Weights of a small image classifier: widths [256, 384, 576], muon at rate 0.028.
Rows from block 3, named by matrix and row number. Each number is 500 + 50 x the weight over its row's rms, rounded and kept within 0 to 999. All counts start at 0. Numbers have three digits each.
# convs0: reduce pointwise conv (model.blocks.3.convs.0.weight, 96x256x1x1), inputs 0-127
convs0.0:533536402464499488476552634570578500509491511532510483457446416487536520402525513530522442513562509488498395485461475494478521521475532511557488468492575479460509484621413514506408495505474453460625524353499399483494415532545470541539548504519544513519528484433436449514509489497520611489499499518450527594570559463517512425517493563475533461483556440484462518503484495446457498544566
convs0.1:509566521629503440525512464586454510475525452528409490585507502506459529485479628537441576489488477487516557519522534472554685405507472505456394549509554511522586507421504507383462500518461472497423522566464476481586587473488482504502465430456520511455582440437547520536475513495459581465476513490489482439510512457493531479496496495484482603510407600494452486543401462468529502495543
convs0.2:505470523308534485492501453502569520550465472464503554550507565541565547546607515558554534616457480504464409467483463502387464478517482500461537566517599512503563518564435418565470517488441487496502538472522493439411573518509534489507498548477512573509438480446525469492505507505456484489534444500536446445504561468552440488471490490518505509483486474437455593386469448459471493419434
convs0.3:558497440520494507415536449467499391447524528488450399454509472514534447488459412496554418494515524632428491593475498555504518491480485516529422477446635460477528490522505563474524457459478492453589474432505581516479575486515504476518560510425462422470466532519498402503522470485408473554501561574482456476454529517539582513397450538482471547452432442500481517553465506455511470485520
convs0.4:570443449551351471492475500522448497502539584463574483428514482448460553411541537530522462432514509455488552493522506542514465462469515465454474578547466523539523456515483433558549453533565489471545520484550536502508439431495448489473482479520545439501449443446498501491431471471450396505549532561357561487530506455509496513407478474410428472495446480421561487426485469492466463476481
convs0.5:493535559493497605564523580511442521512485548487512489442444463487427534489458431522453498514518558436444555515529530451507523413490515505465524497444512458509459491538523565483492507576556437555549648405558395492557449496435564581457495503486518528558431399510479471450482528468543499527525433494474470467536439451504486419544527579396473487518561474435452469432534548489506423453546
convs0.6:507433456471429579497419497510433461453515509466605553399517538488478479486478567512529549400404572535560542536538509486544458469506500480510546581571470506569425389456622525449489450540480544500468547464502554473585533467539500532490537489537521484500522509454537484401460521505416512445471431560524546412524508487541464454505491503437437460500497606455574549493527522484504489406536
convs0.7:429465525479520493496500473497517426528564430501564544480443586585514550547486452477395471512505533496486446476426578523593515503447450446573492556558573459498429480506538486564555561528574526485545476470521671504453605481515496548549464481502542575453448503567479534469584455538540496446493545542477432548537505465619530559514385546457445527549570527538467469501534510508444442497438
convs0.8:487529464565550422485513522459535500466520520515438534474482455527499479550464464450535454425504504524581479516514530560503513557507412472623553553412457531527545443484379477619472526398534496544442542362524498463477587527599507541558548449502469488506408588602484546495509509461413444539517584546410532476500447455535571568593549537517486480455539552467464467445501449502500498470431
convs0.9:479577496474429474562469512503458515494496487489435556474387560550595545421482432587632573553566497509487321539518527489504505580525415446404405460547574535544491620584460491559518494522555573440514536541484444501556522542544463520475615514494473460493443474535495508538479556507496530541526511497471553607462624416564514440478422539506471478545498465517577508467587477487573500457457
convs0.10:525554451482549553505503557423466452530496522484454539486414466475486466464546514421458535484472454546526471525522535463507542454457515599499525506465444446542583453494377463562522443513494494515470531460529472473480522494401477489482502593454564442535428598528484595500575514443513493508544519474422487525543522438523639583448634521569526421452609459423441484505450441504480499544472
convs0.11:483508510481546538515462523539516486520481508479511617499584613530652481539615542534662565574517518504527449561495504467499488459498484435505390617566508501509492437527465469553549480513367531516475541467508426495579433532418507380515476507480493439534460502491515545514544439497454525511428504432505498509516417507468514532479446560495462440516484603564509561362483452452433462509553
convs0.12:516494517525498514565495405410533565435508436569401542527623522498499402560590505549506550537517544665438595467557509480520486449552582510538456394525470538542483459510451572500430451395540440513435448486433504537607562500501475557519444469525576551491522445535463548543460535525500474390587479480444486490475535447470487390511483459498421500506557555533495591562432494445532393441457
convs0.13:528506550451526449507533425525401491466522470517474480531520520532530464515500559466512501489492554489564472545542547473470557488549627458475518532436539493467359454451550466575401507460522436546526524465401383471603532398485506501501598539486454585545565413530572521453455555414515562576605515505587407572577518473493427475512498504575510536508562531478424480513498470532528449493531
convs0.14:541469509554567482561496481470490522438578455548479504496570479578579458531482453398524399464504515504390466564530536527501483454512500494499543583526498445425489430615529490581478478554403476486461508578388597528439439534443514469474446501598482485452444490521558586466479528540511526479551514502433439494475498590534463492461509441587475436526450543578443396462558474491521470451536
convs0.15:478495508508519502484491533448459455483515482469519478569500475481496563492526462505474463491493465532482428495446441622450505530541533488498416548456579520511500502496467509655478476478478483537470540556452535526478679461436476466466452496462473513489558453462595546520443586553509495564519515520439434473525511502654491452487446480540492484438350484588567398504505424501528494467596
convs0.16:444447544548458528470484415538510506481480364499452549512511502516486453507586517485390422413561493568435591469487465478533491540558378516651551537592551510532628402512447463492487520609542574510545442515540542453469483459524568472566443493527519502508445523560597510373481552518448465549486670517501490565526435497549590447448552524449453425485536421437476523435514519476510524524413
convs0.17:480512507540552437432527514580552568515540534522460549437506456464348437483534463443501571428419474575581526519472477483492489510555639470471539506401525502513479442529513566474543522449488545527585435395453601509577505464459537508519458432455544514486363544545419513558506588610481528542447484507412469514538420427442441503483510542488466444533519484441540566458512512537468476541518
convs0.18:520470467408468476487505567582539508612464508501554430453571577506540579490461412572551447449418433487536479526506481560548557474498616502469415448563500453489468404480478603416411488472537488477447533429535483479494484590513519492477475560527543416486455423506432431428421592523511616559465474471449447517467522499541449412580420484531459509468513588538536538501537383611458476537502
convs0.19:439446542473464496536500497545526523506474562549534471532534489484505646531557482530476561630456534527558478480483503492396480582483506446509450520557498498491526490560435548510488485546546475497538519421566499433489608598485472534459495493460575517559449485491588483498477548478508525576534485537511510510502619398510567530479519497521471491522648610413398405458358395400440462477534
convs0.20:390516452517497453494375573610549490465471455533539570490500457540455499502566488470582525548513485520588502452522519510597361533469548454509498507527489555510488396473538477448486471440525473544549483503447436545572599479412517560378476461463544563501543527480552432519453593581466549462487451511410447464508450665441502526425570492509532517489577606573484447506505528477545526523512
convs0.21:548528544514460463382491442527519557524460522484647550399644507521556529523441470531544623578478498537560475490519549499465433583475495492449498577583464470540480545544536571541460508568391489486443589544459572524419547486528486470554517505561575511458453569511512480487465482542508520434539481519481546532611482512467543528653552480495499504462533572476441452391529508509486462495485
convs0.22:496553528548471479530536548545555491552499657529466486568504470484465450515532423513504525555562498487506535529514587460478506469477437465439567464474489475552476446479491390465501539542505554560513398515496376465483490483558452434500461488577542531512573587507586544453530539433414591457396478494540426486534595594484565518489567509529473536509444468426596468492518402476586484486559
convs0.23:461415489421505475585573488477450552584448528483532532462559491473385422431538513587501474341428492494583493534560521474535444525535567534439550509475504514596557475526412519551487529468427472490482464534505395493449374510440501544487444535538481404469531540522555403479523500529509566528496556498537484542496464623491480563537606527517533520445423483397485472514501476503544536580423
convs0.24:540511481495516479439503498495544495582467573490468564581509601552447539474580534595483521453514486511435458497518527555501488503501499501504372530462487536589675389486560529397508504473459534535515525606535447539522564582480464571503434573456469389551564474527520522536536442426515567528451505493488515559509426545537513476515511537553505472517498472535584487536445497453521494526369
convs0.25:497505431535487496435496504563537487434499570524624540371440546518431522638458486478624457539456524488446569498507537461533523519521428506541386513618513465510449516514449555490537452420468465492487430526409386452573506542475456530507489544497499455479428467491394491471432458554402420540495503483553517507465518494526548512548411447449499450433398421510569484445505478535554481479450
convs0.26:462417493500564533420504499488471484466557502493528511403582491492587488519617464518459493502490521476486480457486474547523381532510434487392444460501510475571488449484460512576524522494449525431374459565536516516574500593581540485533526514566536457488490480582402482526593550403530490500403426503406496540499466596414508484733527525519543507487411493619569532443592569505519536496521
convs0.27:532497534537534425464432513605564505530559579497413483508435386492409482433463521411513451569398556481477526481514514536447562458509461437490479441512492442464421528443497508513506389421492432515616540494507526488560461440543472505512494546521516366492432404600524507548454588557420545492636551531589492450446488437509439513508497458444502396584512449498487490430476445502481516492509
convs0.28:518518451369597532479503556358488438489472431479447525608506521545469628431577474575454453526417486513597556458483445603419546535487598539552612486460496556483438477622443575540441499461541499552537516457400522476458427517546558508452466500520530546500508580568443543590480498401504501518429460521505514483450583528506514455412513466527498454519536537524592528437376531528532495443494
convs0.29:482508460606504350514467516560447530433482569541563504431523491499524461582477380482491514455478522503496565468508526495517434525530420489405430492490496520504579520480469613459501458491493484541441393668495424540540382603542506486486569474465525413476458460584460467539538454495437402477507597535501492486401591536503447436541495481520502477481498410571507533430542530476378531539448
convs0.30:521469462549442466479516438552482393532497497376433426471474547549654514541482528520606524538474532567407553457502443483424532539545535500513518596523528538520514470499493591424403533460592517489509413495500463473457490508502531463598468579544485444473467446522540545463483478538603548479426601526483540465458504518448455571511455530629472468493544407490441555531560533624477587586457
convs0.31:439529504475467545568518540513435423528533543535527426567487471522526480549461476476543490586530502542535481513467582626485482514433431463508404551454515416534449525447472434417468566580497549426508510484407457550466561493500464483427507518552469602534509537489600526503498516466492472495460497517530415462510597561465391481569557520554498494528501495455507607530471480491531430521490
convs0.32:516452523513463381565414522508490444508533439553529562490519547509460493488491476473433501530510456453614444482485448480469465555559504525482580515508546431548467414476555596476564433393470506469472493476589575551591441448487512469489509465467502461529434493482505482446450530518493447517564443508479484521424498452477541585432476582424563620533428591524505547543557538513560507483464
convs0.33:555521498539492524455478564476477486532487571499417507414457481468464496458557559445636482522418529452393590510423527529511472560454501612488418475460533483475552435531489512568542486475464552489532501479477486541466459464458427530563520535494489475441504469498419512564500513578533522512508541547512419609438550418458513542485571452451475545530504595554454561406410520519411417500522
convs0.34:482643439566588523534599583550518540479534576469483457421479551451573530480506479495502526545449500501496479501452481435496528495464465533540547465436505507511408423472373402490604502552483493473537592353562509518488407612588475545439535522572489356530415606520528527558535538517477546534504485484395536511477489316504521532574497545424505447528582530492485645500474469458508483492503
convs0.35:448497507502475452422471418448522481570511424581474488590535484501474479420505485518598544449511510558388570418465445443452489557537493478501430542512539504452445477514525580546431544385569541503456392508490530432479495481548497493508391506472475493470501507553448504426446488468387422516512482598555608600442480518517413518500583475500531502542424529482489445471606547515507471523491
convs0.36:505473581460440489558491501567484484492458497466492478493432473484446482523545482595499500409583521531508527521521490508584526477520655516599504496494534479548548655533559544454507529465466498461545532492550528493497503456505475541453460443499544451495480432481436481451462442477437475521448488472513563554531509470452460515379544528430446709511637500467465434458490520599503503527471
convs0.37:450454524444518489440523493412444502614460452396460544487535503583525406542506574433454557483502534462532585537492455487480542451470445471500464616540475515559604477614558538563491680506491411483435442521468431558422553558482460535548452545516541554546511585463443523515432547459462505435494523534557494486533389488489523496604443496596431458546498535553433542435525461509517506457519
convs0.38:446426495528542575537529505543491515529477571459461486529506543509465454489494485507464507478424558520523423515550491508474522499539420526471476499518441442474463486517467415471404484477448450488643563579413489498532554466498495498553475432517478485503572430424523528448455552511456440472567467490535552439605443528513466497509530537473531578553485471586440599486374469412500508576503
convs0.39:526581462446600553524520560576518448596510598454494608636526582489532461577453526416525563433518488520500508446521433475459525511477563529465509563524495439542501568585451448495548513495492449484489544518568473523583505493496455439491501442435475475516472570508508503577524512462420536496492437454569467486482525536466475502453536476520436532534530478430436473470509410486485455459462
convs0.40:435540484589622533547500572499479522499534533508452535564535472493422463505449501509447438489520475547519450513464572445427586533519484482572456441510473536529410570537433451573477510472461561452377524530416546480519511496439433533474626510483440447551503488503434518603494471439464513509634426510478547450590535431467531520581564484542574447543583517475395554423496570481580515497490
convs0.41:456520459469585550447530444460515494576501410488425535481526501483507505501456553453517471381535467547500490506502545414593497582452539471424463505504482513413485480508625574505584489501523447516603410519578559495544444459472468530483523508526458597508441522517602522412526460470487457503520455558433521568522460522503567447529490553442545541511617548552467578521496517465577528536502
convs0.42:536582435522485489498510520465522581590532476513408468351501595441547514528511577590582460513475467483506545490534492569594483475558545546492539415471533444474392432484492563518464503485451464535439489605397453435507542399502525498537527514494574383572530499481542467449498586484645584534496400537497522516474427521435437519519471458484402500499502548515577451373540502486495469582527
convs0.43:553490583516502521417445526448573488428498497474548559555492578508415529515521482537495470499544502504542497535514444513494403462501619463456464576608529482524541498502435557515497558402556452486461538538534413451357441595472529500478500460566530545505477553497524592492479440489492470482500496518501522439538417521485554569476484534612512562482594463524459540424453501543526444427372
convs0.44:438491527430405486537563564521525471457505500526622568512493487470509528531503524416517486573532570391479481540485503584539540491535531517459470498548502505488460489530421565518534532543546555480498526517513569475517493426536470559458482537557477375544530514552523525464445538545527475503453441506534536493510482459481532484555513535379568504522449535567498409388469498494552482581549
convs0.45:477510486485485648474468529470531549430487459544445500423482548477545428414450447453494509419522489455465456498465466459502499457504451494543562446568433509515401499488479449525480480453498493565607505571418431489530479455570508450529536480489506457446540445429439479508509445484477424476420585469569531494491467504500455482467585475516477453592479599562448530449487494517564494410541
convs0.46:472506525492567453420485457435407476497485421436521499589518450516437594473559507556603514538481531484510588472474530547542508466510673534612606523574519513479520501503480453475467495380485476442544417584563426457424482513468454543489497469446476490505490517511452521534554495436440498528563438488451386483524501622419423487401463503421567450505486514488438604494410510444533473460539
convs0.47:483591513341474476502500498448473442507449442507482483485534435589583501449479472475533487461499508431491523465493508446501516493531442523517531459671478574512466501527513524532440505408538513529483546639347473572476467390495571447557505449472509502523521475499468457469490508435466443477494522534520518520488448540570489483500524507436559602469528488493464472444439497443483518497478
convs0.48:513672560441522510477492583474465498534549532494519500600518513459564534462542526507542442609469542537558528490471458513500487555470510512500430515571462493482489557500528480430434460402459558497557461441572507454473566530452555517434452488547452576490553597562475523534558456501439530556644547534477494543494585523422481452486529469451475469545512489511508464518477566454554497547555
convs0.49:539621610535572561563513489543479497468482446471560478418541469493491477471511517527461491509500459539410468530487567550427565471479502474520483499598456502586554560503537393528514537465525493503564561613360402499468482539545498552485503482491507530469560526505533552416563476554478539512500549460500530537571537545460428568543466479439536521527503479592475528495433513497496588533545
convs0.50:500519510477435501474432576430532499498532451531534549618490473539507607560538502474579450479515553539522513510516479463439467521550457583521546522541534471471533562564527618592476474397504483462446472408647520521541520578500442510456447478484503473497501468432475410469536519614421514473521433529537494520524579424532549479562546545443557514456536486453476450473444507429426586432499
convs0.51:489455510470494468482487466551436470481475496500524590477550465556516544470643481485713436497570551478570439490506522530450454434542515537507364484513478515538656517585411452482501515431443579454510520441490512467516544604521548480529478542502538488456500548492472546572592487538448461475500538452489513538472490467555582386512485432526461431525529575559512614423451499548485428432498
convs0.52:509576591527570541446504539551416543492494486522584454420507521498539423434532490484430482505533447494513457523487406503406537519526414518499437514619535479546445579466451501505386466421480572546532438613484471569536589540557521562455523556497531568529634598470462550559531572421532488498597571542498475557474576566464482398556489465437437574463443392516528473444561476510559461544565
convs0.53:512611374372472442464482564476466343530456567504498501484531475528416498514566467531489507446507507547481509490543490511498439500476593450558443547467454590409573533476510497555419498436505521514496430498582522486440487557440484561460415441507498466501440468471405545466438448484392434569477601506543537411456445446461482495508515561478481446563547474501499444435609471442470535408649
convs0.54:509464458624463498502484487584526508487482534492557472481394486493501511565491455607571555471518500503496524463538523472523477515554393459522443544510575517516478524426428605468553524512582513492506534665532495501573581551481521501560468492425457457495467392556542477496477425421468464540489527515403488515555449521389446492572453496477464628531576414552519461541559449507477567492486
convs0.55:515448503452438479545507543552495576473496449464572490504470547551521528531440598546481529435527479535497498523415534500386498462470577476439563531475485525527469503474422534433614543519500553481497459436578593493520545526495496531448524513495521445446512421513522532468437477408479488434533479542502578437518441409511566559610502525470563474500488438477320541515490587541485474538455
convs0.56:511512485547508430468456546474574458420542527528542496414468413512454490470491511502425526531587572457550460449437466471497434510473581541434573509445567532485389409576429447499573506511408455569527447446482531492619487443476538446516512517529571512553492545516490521478515496467557562513466511515597537430516525488438605517488540513534462506425440456470454461489494508445386504453572
convs0.57:550480478536678564478515443520512480536507510496550519549470512524542504501507501443486514586449501479451448529386433479479455520467543437464551554445502521500396359525558449459463413531450510439548533567552423466525517550510523448569495511490522470503534496467586460527554544470479510540382589518502458546575526532453533423541537590477534492464542547473501383487399432462439469524525
convs0.58:498459528549440484507569576419516541505528491443545587573524478482497467469477582494392468546504516522391496480569525528482417468546502503472584554578523486435520521557434448433524588484508523554506493432436486553518434535529470486494536445541533544535456444563559456500485571502491532479434619519599581541393554520589483526455425495549458573526495518508435477474579565464517502544467
convs0.59:509483464560558534567501493517539533589485435525580537463532519463518469588443470502521620413482477523444506511486547474461469524492423557517451537474574537595425461466411518479512519565490528467531679492551450499434573501522488488522521643445517597484572501426590507511525423529462493519442404531470575493478476442494523496504610533550565473556548491435487533479540460509610491546385
convs0.60:484474493532470471521517458489491516578564466530525507427398527510450493501458459555554499565522532493452484483487482485473550468527465599531506574532569528630526538567487523564573560538431526482539409472550487446430448481568418548475563529526557542519500428449551475501508465410501536472501525468468497484455452534497472453503511469510494477535468458372468491513490484478585466405589
convs0.61:406453516472520557464490508508607498474490455456502516490517503513574546454512484502522478456459500485518485527493442519497446555503445486521413515565514496490542482539545644443528526487500506450473455484475619529401542488497467496396470560492483548473562439412530473383462603494449422491529560517532517468502504465446540506505491467575502524515561635480554594529598545442459471557471
convs0.62:509546531517563560444492525484500540433519503472415485450468480524519523402409566513509621461523518503499487500557551460536450544542536521518512572495533487513389488500525504533575446603515464504520512536535497602427589450498460447538506534475494530505577486498475476488441441493497469484607443512595535568487513523420550371510483443527414515471467504473462527507510535393482425500411
convs0.63:465400376609456560545450520574487459441519606490558540492520550514502441495449562459530499431536500532471553534535500515493502458482457551603556480596483499577458457421625456478432539525471499513548507460486448475547422498550518464487461494462499490496536518557484543494481426559543522499445515487528533480455506411441516578554440481456579422525449530415557550500495483435473513562482
convs0.64:425459536395486429450539481528577545475490535460418519473506525526532521444481477540600582454434480492505489442534495521585523500454465457475510474415483540490477465514496513507550393551505522523420504529462486544414539554611521497485611444500518427582452493515564407591492493501522505545477538427427455456484554483618494476510523490580393570544440473437561553499469512478369582456598
convs0.65:487552392464426459465465578590476518484483518476432468440517399483471509468554475522492455472471477470496549501493491474476508459471577468443681558521575507576504466491466579557431485560460496469458433374581396503473485517527478542547490465499531469576308498464494511576542557531521600533453427503485557518519441384515537512477537489479496525509465416546381480574540493471508532486514
convs0.66:594464408516458489573508525523504455499509448491538518498512494495429478483526549508526458413499514521506468493485476469463514443475507525463539537596491560542505496443509373574500477423429474471447529469551421542494501492488462511516513573558523432514618493564504475571584520453413548423521580501490585554562527506570551464532566491435507417432490429490498501458432434470479536486497
convs0.67:509484445520488490402493403492468445510514456526495417485497422526467534429520485484519435519469451467555560589473451528571545489436618521649606565612491501518527646512492473453406506549574474474531494468385492527416506485548469468510559460481550472458588545445469515496452521467441506526516495526431465448447438450440454453589457440355505405519498629524538490560560437420466528474483
convs0.68:562469399525487464459540360452551530448492492504525540509490419521453466437489494540545511563472494473451567524518498551573483503575602447557634459452541526409485551466475513494499490426468532463463439528351456464574583457470463547539482560516487483527491512506506461501481546477460556489432488475488509444482529570492489407595424445473457503500462550427545451527511491461579539465526
convs0.69:537475484530549458510517501614426393475515454530494468496518465524493449431529526396489456455527448460518443540472375469373531541533462459494529435545476547512423566537426436545478488462477486455482525511515513459533554512595494399585459548469481489465498479502419518569483479505446488547427461439413524510504574498537450532448568463511519458511487426446544453506490463444535478518423
convs0.70:518451516471510511498519423505585596450498478489402437524466433494501468494532586532583521477507589615515473463522438506548497487437469498470518549624545487445576521519506514524503468487512509519475511509438310530538554514504445607526524503454421559510555503543412507473531489489410536487475630510500557557559652516488485558460532458492458510468471466524499481501390551497498441500594
convs0.71:546433525417475579496462478426540451456521535450502510547510523493540435588539453560536501477489504500505595510525500472582482494488541421435504494732526487482497546448546482532502464573515564444496527557447527536503515510479482401476383503539546609494477536460476586577529370519486541536508521504551628396509498595497522438462558502502519483532502530496475517443507519461351516490485
convs0.72:565637449515608523516448516570522470578501564445450529571553523479511500491538489527544455529475514484426373510496465473518554498471480532435421508422512520536534527490494586506584500500463497501540492580480515449532577475544496495527472558474495542494388435524534499527486424514487477444669501501381507470564470505529430500520480470403530507495513495383486454535428421501581477478566
convs0.73:474540447556404511606485497624525502507517493493537476470408561491522594465495499544652428465529491507473368513507465425419496489509439565518426557552552486434432627617551538538468520483573574549562524515452455533489603490409520472467520505443446580492562456483541576436492464591492518487617490477451525432525500512563565519505413515513468547541518393487507493436531482477484483490504
convs0.74:446505486574586537430494532528482437488466508474455477466508448489491383471475529524400477555456518472567495563524477520403458534571472550443583464494507523478518478480473459533447479450468545503564541625502573528549525463481452490533553504522506401520518459500484530521485595493510541574607511425452480459520476522505551438553528489441474519532441436606472622512498442501427458474532
convs0.75:508578439412423462593526575481492459457505527507517530468519491526445514552649515490570457576486489501466553627518468428538490498475464460525513543497418562486421598563545498581524506514533632502460425542453507493457428515386571507453504447470550475505587556430491444572482597463473482537477465495405451546516587493521489563480491531497507594537509487476491509424531517440462439517496
convs0.76:474458566485647457494526387615473473486503522534494537527438551510516516550507408525464456516505501490497472500491512573580555577532441526462467491474493502468533545564592557468465480509468515473491490516428480531472525632507486486432466509507506478463559408473548479438440510595494606494480448509484497562433493606470411461588558480572494547529426463430543409536575502555479479494425
convs0.77:490445624482550473502585476597476512470488525489526490484505542548527472524461484501600485610445517500441518506520531525442521543575440583509453514421559490518468477493522550527482492481540520581407606561497518465542531589497501534600452520532510435520454384528502537436448573541465465410526384438463476642489494528497496461593559401523455449485433526503534433516480510529452508488487
convs0.78:538467480523436494648512579553451444555561631512493529468429466457475507465497454465555497521610440516545496529533509465507546445506497534486438485509488497455494491488529523503412532538538491537656643592481463499522483516510442442444481540524489301497504434400404482469472433548477460495381553502585520559531496448538477466484485553512445514493571579495526515479446540477474456483445
convs0.79:532431648486351481514524572515529487510469551534587526431590501472404476519468489480573469518490492537487449510532504555522520471505462510458359435537503480513492540461427446474433476514495460469395611598499480421517545494529475485507442477437495541545520461485571513444471521470525475558519485485507503485498538474436545374553495489491579502464489469518541500466540492532414507543519
convs0.80:492502528415479545481519508501510564452505428495585477567475492466573524532413581542452431575566483545530607453608512480545568529518617483532592403534492454485452435488512509563547421450475516542491527462533566550419539442491532480565487469473503606477441434519588444544495528572579540494452501524399509475429509457591469500409518436585501495430392474448511518393453520594467488518422
convs0.81:482569471575529455444474509537529446558460512447405468471475440495466534437500495480544486544448523528506489540555517490454511518500413529549419555388492520519482489501445587471491495427502523492478483452548457484558368521461492518597485560518458417517460532518501487501531580540457643513429449527529461478524487353397556464494485489511460479553522530434493557472571555519534499462545
convs0.82:547572361515585460462509543594577546449512556498529509462484515548501550551482620517525546563472522469559495485529524518506426411534495478521483517360507487613551436536467493438457567559489485502493403394555553510488497491456502486462541574498581460511529506515515599490511502542488538531369520497552446517592518431502519494481438538536469469468498434481548576493517472505524515479491
convs0.83:451519486486524542406495473530429457588563435578533458535520465452470509407467582473467516352518461496429491554508447492472448494494489509514475506403490467453415499497467467543564532478491456519513496479446558503497542526528480549530516499589438560501443502416578421496525623525475542525598480470446531546589596660588506486602516505511510533544584459524568445464490483536577470473505
convs0.84:437473436539508484477468470464551494559502486517558494380528473489510520439523443538522479491551456518500555442512575472442447526507488498487494503518485515481491559497559586529583517505472455444490477548489582413541374479545542464535488462573498455460368543517597591502536480565501474487470430544455461621538516434493412438623495572486380477561549401464483455510506458623503489518551
convs0.85:549469495537503497497445478542477416518502576434500528439524578548530581510516475514480443588506495481577523498466511361346530536584509574446543597386546571481512558523479452534460469522435486505476522391653541523542419542494491456500481508494514560471389565504537431475483526525416658506519488469611474469428550557584538492485501504513445546453518503538535592539420559524398443470528
convs0.86:462467422447540532407500499552446478460456473418516491555577537511527474479540512503533534493504554526484514494426479530437470457509496503497448587449476542501444437562400433425426495467485539556553439447526549490551612510529463487467506450430457519474555462540428528468491485468432470470524479571445417518494459549458538393421568533496492452490434489474527490534446561370492488489659
convs0.87:464557426486432546563456578442479552582542477477549547409480597535510507505471464500566510492551510490528507461501377487580484552452508499442446510507551528427423496509440519497451510472463455453338476514535508515477503496537483534534544512494492407450344566492519535473517513536480533478396516521508406563454501489462495397572506520569498494438501451566510446497491494485479430520403
convs0.88:487466459409596486411494555588477456527495543473510509477595423455492391507511463431506473615491488539445445426502508500383503436524512529499462480439441458517483581429418517508489547500509609508436464563464417458401422440467540502565560462474458481526463466553495532513433544469440446509466479511437478495536479565484515458536591441400496506513435439524640499489457401477459414531516
convs0.89:435595425505652476440503432631490464480490574503479539482429503506472500473521483505549605567435469497473447515496487497479466505507563506520524448419476556480475442400562482435447505517436497519392605577450408446429541510563486557488492507494500476508483409512444545462590487494537544499400478473560547472377436581501414513596552380486460450458490515550509505465540425506443467503479
convs0.90:551557486417522469570457536450497527484458483491508542443561513462466516529497416487534389502514508426557632484543503434608476439485566526587526519468478451543528516525423434461489462476503501506495572431443535476555451419502549471550459503510527327517454534485445536492492503513575536499531456470481594552468558528504467504571464477542531491521503611538482440503413464440479598522462
convs0.91:477511439579429457558502490500477442468513404427524519501514470475517485522500561528449537553499507467508459519511542541560557521481606471489476507598465553545442512516593532466469553535547470502570532545492418459492542610522485530514484413485438692511597501514521484430463491502531490498550474484561556482464589518424513447481464459477469475564476521516487574487451462540518508486603
convs0.92:420439380553435484476485483514511440448467485467501546535510535528428507466505476405485609487505447558561545473500435482575541483491555521570553535445606535485529546524624502540421479619579491553476438498533505477525408489518479524482564556512540492508413607462488479488504414564501552441507422495514487503476494523507482565395509517493558490572569385533447548523486535508540495415510
convs0.93:520486446509462502477544478553481473591499560483487419509467513546470425576514528454480471583583497505553444518455557521513584522463490483456473471499456484563537514581539470520537509462447549511464529514487516557463454560438563456523458464506452495535432493479494487445515421512504478418574522465515540450503424575505511507439454457490535487554438613562511484555563558484418515505501
convs0.94:477435519512423428609403565477469450384484456446460589539461561424527481493477546439433553558534498540464522457529504470511522589560555491440591533495556530523516480494469482454470412458497419409399532508525521512423469481506509510471418509519522588431471475544473520519527464451431599472575537488598479537468579436479484518542523479574502457516430511473512521552571554442445596601456
convs0.95:492535515511464535494534455521512443557556478521531387532485435545447508558444499463459411502457548438614522483451480530491421438517505519436485550664551533451440458436500482591418536502528491491535623626539419515467594505537500515534523501490514483490564614590553503532492637512441540511503475482499490517574491505549474579541523547597678594540479418474443478475558437433516457499545